Rows from block 6 of a small audio embedding model, named by matrix and row number. Rows with one number belong to one channel. Each number is 128 + 24 x the weight over its row's rms, rounded and kept within 0 to 255. All counts start at 0. Numbers have three digits each.
After each channel's rows are labels from the 100 clips, of 14976, where the channel reaches its highest value: "top examples" is what is common among them. Only what is clearly more common there than usual is listed. The data: acted Russian speech (Dusha).
# convs1: first pointwise conv (model.blocks.6.convs.1.weight, 240x240x1), inputs 160-239
# convs3: second pointwise conv (model.blocks.6.convs.3.weight, 240x240x1, transposed), outputs 160-239

convs1.238:110088131164158110140101142152131167063117115137109126159153144119110130128119145107109139115117099171155161117128090121131129084149199107117124105131148157123114135080135128129095111160107134080115096111139128123112171131077158142082112141
convs3.238:117115177126100126128110115114118163098187158136117111166150104128109153081121118125127073145108126149050115133126088123099110136084140170145119157138128145128070116127102133151144142101138135134151139133120116110148154097136154126127121106
top examples: emotion: angry

convs1.170:123140160141121084131117101106131137075096121108159126129146134094117129107104113103107122170101141120140116131107132133133084140146100156111149156153112074139134155072139116114144091129150117126136126179133133164167097156130112148131125095
convs3.170:130123127126117143150127174132096098126102117087139140133123117106116119161082144143177089116121121120099144067145106141096117117085102101137069112131147122110174145122095137123088147132124094170142157130155132168101109153161157117109092133
top examples: emotion: positive

convs1.142:117133148143133125089090160116157165196080132129100148129116118106137155134091119120094116119118126139138132119122139150158129168145166117173113158107148114149147077114146135096108152101105158109112161116147159118111135121120113101115084129
convs3.142:135142165139130128142120148167144108144173117140155161160131132135140139148121100128130138118124123110116122123114128121120111119115136132107142113108155128092152118112095151130163179117110126093185160108102179116146154163118109134130126129
top examples: emotion: angry

convs1.66:130153160123129118106137138155094133147120159143143132111145116083145088122118076116121130170140180111120153165124175106127155156133121123168126110135145182123097111147123145122132147161115074106115136122132147144148139122174163102152104129
convs3.66:091147137118143152153121162125134137140136143164153111096111143122137135133120124114132147112123124118113152105146142112132150115163060104120120100159177119146165116142140114145161092100133155142098198126097066127119144218136142126130126117
top examples: emotion: sad

convs1.147:115153165099120151100104151154144108115115105117095121109136111165105148157131128156145161153106191132110140104099169145132093128142119103161100143131121144170151130085133165135114139159123123102097142166134155139093090163131121119146144115
convs3.147:121127082149182170118119085142142172126114125156167145175176124149161115141138084131122156132124129146105099095130134117106122095170055115099082148119141127130165139123102119132117142143098117096129136127123120124111138136163135102121120169
top examples: emotion: positive

convs1.16:162127149143103159098155151155092139109116171089133157123130140120101142141092135142097130132122151146084157130153150160126177168148152180144154148135128086118139108141129099126154152126147112173122076139113143121114140150159116189123108099
convs3.16:073119176101136080139109093135116155153131110108123194112146115145130122117122120123151130115109114171177156144135138103116098097151173107120126129183137126143119133109149135128089105125146137117131168116159107136131125089130125114118113136
top examples: emotion: angry

convs1.12:122116096120116119139121114150142101137155112109106086108100135109156100147101148132132142118105149127115169156096167111143086171132129047134119142143119093156136127093135132165125112166113166119102078092164093107111166148109159110100151104
convs3.12:144123125106091131108134070151084133117122109123097131143119125150147110155167106132100121119128124155088131099111143110123166144114145133110142155133116143089097121135104146122139117138127093124141084157123133094137119097131118126106125157
top examples: emotion: positive

convs1.83:121138130177116130183122101107143150118107138113183138141124136107110099107191117107127142097124121116135143139125134129136117120116168128114156110197146221119105107147139155143156139107118124145119108132130126143114118134115107098115113102
convs3.83:135123123110118140157144141149150101082146137133152144089142150089141165135153107110119126134172124113102121145113112119121120132129110188112144106148174215134145124153200124165108154168157134165144131158149156176154153173162132159147153146
top examples: emotion: sad