Weights of a small audio embedding model.
Training: soap at rate 0.0041, 9900 steps, batches of 128, held-out accuracy 58%.
Data: trained on acted Russian speech (Dusha), 26041 training examples.
Rows from block 5 of a small audio embedding model, named by matrix and row number. Rows with one number belong to one channel. Each number is 128 + 24 x the weight over its row's rms, rounded and kept within 0 to 255. All counts start at 0. Numbers have three digits each.
Before each channel's rows are labels from the 100 clips, of 14976, where the channel reaches its highest value: "loudest" is the band of the loudest frequency at the time of the peak. Only what is clearly more common there than usual is listed. The data: acted Russian speech (Dusha).
# convs1: first pointwise conv (model.blocks.5.convs.1.weight, 240x240x1), inputs 0-79
# convs3: second pointwise conv (model.blocks.5.convs.3.weight, 240x240x1, transposed), outputs 0-79

loudest: 4000 to 8000 Hz; 500 to 1000 Hz
convs1.7:158129096085095149103156134144156170111159108146123095147098129122134112114098159128110101075135176123145144151145125084133134105148143087173144138155130125152139128106127133152126125141112138128136121130090150120130134137137111134102104104
convs3.7:142091096103105142135120151153130143155138089127140137181137121126101130113110145162125140126145141136108176100151143132081119163133105088119184151129136079139103102146159135119145148120113158165139132110122091101124119121148084151146153142

loudest: 500 to 1000 Hz
convs1.161:131132142138126139126126098118151085103112135124153164121124137131075130122126108167119177102149154149151130110141114163110143123123139160131157130135120110144107084127065095151115109137117140099141129138097125145118177139094120154111119171
convs3.161:147105061144156134110138161121098125100123092098151157132146104139148070162155117101149126131121166090127108147092171119142131135108090110111087133133134148137151125096127143125127115186150135136102127146148157134131134157135099128140120164

loudest: 500 to 1000 Hz
convs1.126:178093108200171136127122112110145150142112144133104076119129127079074167154144162152116132162125107152111145120126116108112168141111102110123129095133116101128128132131215173092100080162091114128128115106094122107094111112128104192144137164
convs3.126:156150147111141152120097153142139097143172164114120125117109159108077090145155099137148146133118095110125135125148119131119136137112111162136131146185110140105080124122101127101162090149116136115125116163189082149143146118125144104137144069

loudest: 4000 to 8000 Hz
convs1.192:097159093129108134145123118105152112095111135125124114131112092100139178127112126134121134139138123105157118113125121142118121138138098138109132143137117097129130188103122135161144128111084169103075106107080139147143179113134125078138094150
convs3.192:133136175124136123129143132118110215137132153129119133131170137120109150107137144147155127132138111151107108090175127150071137119112156110153127131105131134111083117107184126161139161114109143115136112134144087131157160080128126088137143149

loudest: 4000 to 8000 Hz; 500 to 1000 Hz
convs1.134:100087106097138160119099153127136127169156128156088150126115101172188150161116142138144148128107109174164132092088125105148128132172114129150130130127175128123170175073106097134121162126103165113161152145098134153168117132101142139141149128
convs3.134:122094094131137144123127154169152137133113162164129117120146099143146177161102179188124120121133120096119083144128115104110116139108178080148115113117127142166126146124130133099153140115119110132161110148158116132165167102144134139124109126

loudest: 250 to 500 Hz; 500 to 1000 Hz
convs1.11:142165113125112131131090102099158140137189086154132129140133151198101134132109171121134104139128126148142130114126141152122127133131142146136101119081128168143101117135147146144153109125144138115169136133132119100118135146164168141109128122
convs3.11:123125097140151107122103143145163164131132140129084107133153123165092102093103148153177115150116116066127116165138155100111172111119129101133111157104129091132121127105119159092141183135161148125123127129151149120144135080122092136150129114