Rows from block 2, named by matrix and row number. Each number is 128 + 32 x the weight over its row's rms, rounded and kept within 0 to 255. All counts start at 0. Numbers have three digits each. After the name is the row's rms in percent of the matrix's.
# fc2: squeeze-excite expand (model.blocks.2.se.fc2.weight, 240x30), inputs 0-29
fc2.104 088:157038162129130193118163142169131125099106112128127154203151131079141152105133103126136148
fc2.105 121:174175134126168103112099155092108133148051188121143064119190107125135123111110099110129121
fc2.106 142:172122085123107149119207122152116140119098144109101136133131119080117141174122234127132138
fc2.107 131:110186146142107200122173110108137136110093190129102070190148093165141128114119149141151142
fc2.108 082:145166096106109093136076111180112120106180134087144128105126183084076100181133179113132116
fc2.109 066:168230115124078124097144161135122159165119110136148138185119155164139088162139148101142103
fc2.110 105:157121122124108128148098189112106118149044070120106123096131176149142100051152148133121112
fc2.111 139:139187123144183150132136124154142108127096126162142138166174061135133112225116153111108138
fc2.112 068:201129111115098081100156097093153161144138131147148144154066123122174165173108171093153101
fc2.113 069:182144120143151095152147153101106120133124195119133167165194122179160141177121142146191113
fc2.114 091:170125162118146150139149142116140115102078148156158121146176242149115151105129177122140107
fc2.115 092:122092133110125122130165179142118114105105140116141121194201181164119115076138205116121140
fc2.116 092:122118119144139092137164162167147109112115133173128145160179175119193110135152226118147132
fc2.117 102:131096109147130173106091169178104102137038170189164083126126151156134134151131143121108136
fc2.118 070:065121169162137143110172177108142093104091114118118077056085156123132104084098107138129141
fc2.119 079:095068091157130112102117160177124145115086159123063107194123082179129156108126159131135132
fc2.120 099:183108112120123111120127191194140109127123170143125084147130124175149106057122195145149135
fc2.121 077:113127155132181099143129164156124102145119153077097094165204109074142104138143154113197112
fc2.122 074:095131133150067172143199162078123148131096151120111135183103083156101130128149172098093105
fc2.123 080:140057091104147144142147168047143126148094135079101155159132132064123110124156164158113122
fc2.124 096:074168119104139189111168173067134122129112107146105085072150084162149160133105133117166144
fc2.125 074:115064096139091133152190054146149129126082159122108160089149184127092134104136135154109147
fc2.126 123:140168139139147135114119192091114112124167074145143095141124129146098128142129192120027115
fc2.127 066:127139103106118075117103104086144093100098118175172152130123125098120152212146069111079107
fc2.128 131:162109110115148172113112190132119111147090108138126122217216082127157137114131133113139120
fc2.129 126:120121092116112147134155179129145130108086227110108147138087191097155119119132190122107132
fc2.130 137:082115140119158114108140217142120136144102106142164153144176186144204121092121148113153141
fc2.131 105:190058132114177129111131136170123124106112105137126100179172200163134106083112143146137151
fc2.132 117:124132130124136159114136163065145137147178160136118150162229072134189135115121153132113126
fc2.133 107:102166122123122099109069210047119135127137155123127086135137145134077101079116104115105145
fc2.134 078:132145157109143137110145151172146160097121128111157155209190148149129098058095179121149111
fc2.135 087:166115125150183174102167068082105118099083139178148074180151130140089110115117125150121136
fc2.136 121:136159143121092102151114147105118136123170153106104155196222079130137129172110181108121129
fc2.137 098:218141123119123095141103162122135152119180138141116171123088163169146112118154201128082112
fc2.138 072:116118131102130150151070183128140093100106101182103112135156198150157130113132051096154106
fc2.139 130:145135115134127090130195169181138129145081207132112136117132114165122142147123216122125105
fc2.140 119:136212129142146121115169136056136135142125163118113208126153122138111148141108190124086130
fc2.141 126:145134138125138110125192197116134142130021149130091079137145148132095123083115153133124143
fc2.142 106:074097130104118185117142112136136137105079077138130070194175129147084131151109181106125117
fc2.143 085:187117118122154127150167097185111154155152135128149122218123084137117111192128162146102149
fc2.144 071:158090089131109081142088090153105149144068110111159112190121117165124101058130110096165123
fc2.145 102:110095127109146114104216166098110123124087147128107068140146064110163114189117128141161138
fc2.146 066:159161132098149105132211091084106145095088143151115101136097122173140161090099188135109155
fc2.147 085:167099125145146128141156215141129148125118153139127114108186147194134100152103209148119124
fc2.148 130:184168098108143158125123156090134141109149164085115151173227139145114137142140179124160125
fc2.149 064:137138137110123142150124126107097118118090138090185170124061119204088110125108048120105132
fc2.150 097:117068159144097160127123115113104106121173110095140080159150085119173122034137092152118124
fc2.151 109:160100104128126130138117135144129109115091118113162133216185208138115155167119193117123137
fc2.152 059:097164159110077149114155135103123128118128093145085176083112042136113168158163102145169114
fc2.153 071:152109131119145148114157062156115126156177040135168100109169120109105161118147070108096132
fc2.154 083:125222130100109084133130116121138147122162120138125165143206114179179156139117095128161105
fc2.155 093:138184120131118184132195198082118108124099175132121180140145157133109139177150144143154148
fc2.156 060:088077161149160099140061080158153105114110101196167138090144106168120109131124124116091159
fc2.157 086:147168113102180145099168118124142104099082141140144091165076128155069161166140199136141107
fc2.158 067:090152110107122134138155146132120144112155051119077056130193131132141145100158074141082119
fc2.159 100:077125155140175173140138183141145147103087143106153129152186196105103115087108120121074107
fc2.160 114:162151122133091083144131172091119116130126144095087135119130230139122135127145208106157124
fc2.161 108:127158156150072059125048186134132140105136158131126080111158105132094106153135083145148131
fc2.162 093:134110159124164188141127150093148117136120110106139167211116163084130121195111126117190147
fc2.163 089:121120108101133091131147101129140136118146147107169151117058062086080149205143173156134149
fc2.164 108:133170141113112130140142129150129133135115148115118103164255122132175115132132160136103128
fc2.165 106:148145186132146115139157123120149107114156091126148158243185108114153114160106158120123145
fc2.166 070:156139114138070083104102151098112132161135130204052112153074141123127097095141101103132158
fc2.167 080:184183127155215092126122175150127104153105161111149114119119105105069135081122149142101114
fc2.168 117:126131116120153097140070138153132124147054158163133139160202162190117131189113138112109148
fc2.169 094:094165145139143113153139094120122105153114086104139137166123054175073111201154171150105144
fc2.170 101:146107113136171062153131138131130141121155142146158119210164067183088103137153172113149135
fc2.171 111:108100095120101129120129183134150138148089165184173111103104156109128150141137208107200122
fc2.172 123:121097142114136127150156192128119127127050100117108080183220127133146106096132131144116146
fc2.173 122:130126170133154077133149137082147136112061162133137130109185165143135102071126210139137144
fc2.174 098:186212120143135102119140188091113135134150127154109096176175115072103130146104108149104142
fc2.175 108:128056131150130103120145167187121116108088151117096159123107171142177143098121209146097138
fc2.176 091:066063163146165132139166123092118118140115119088158060200146132115119102111122149153111097
fc2.177 128:165129158112128091138171187152123131144150099116132151097046193091139141137126191140105113
fc2.178 127:108047135139114208117172115160144147112116120114120125177126118123120118103111217131101111
fc2.179 098:107191102108154167153213135145123145120096141127132092052168131111191122134137125137138140
fc2.180 098:181106160123159091116108198156128141148102125094123101198194097108127115125118187131115124
fc2.181 141:170137135133161042142107132107114139138161137109134083213170080131088119136132170128115113
fc2.182 087:134129139138115124109139204172158151157173154166141084123119062059113125127134182117158110
fc2.183 102:165113103135159125148136198131131121151062201171160087108098146140113108179134125149165150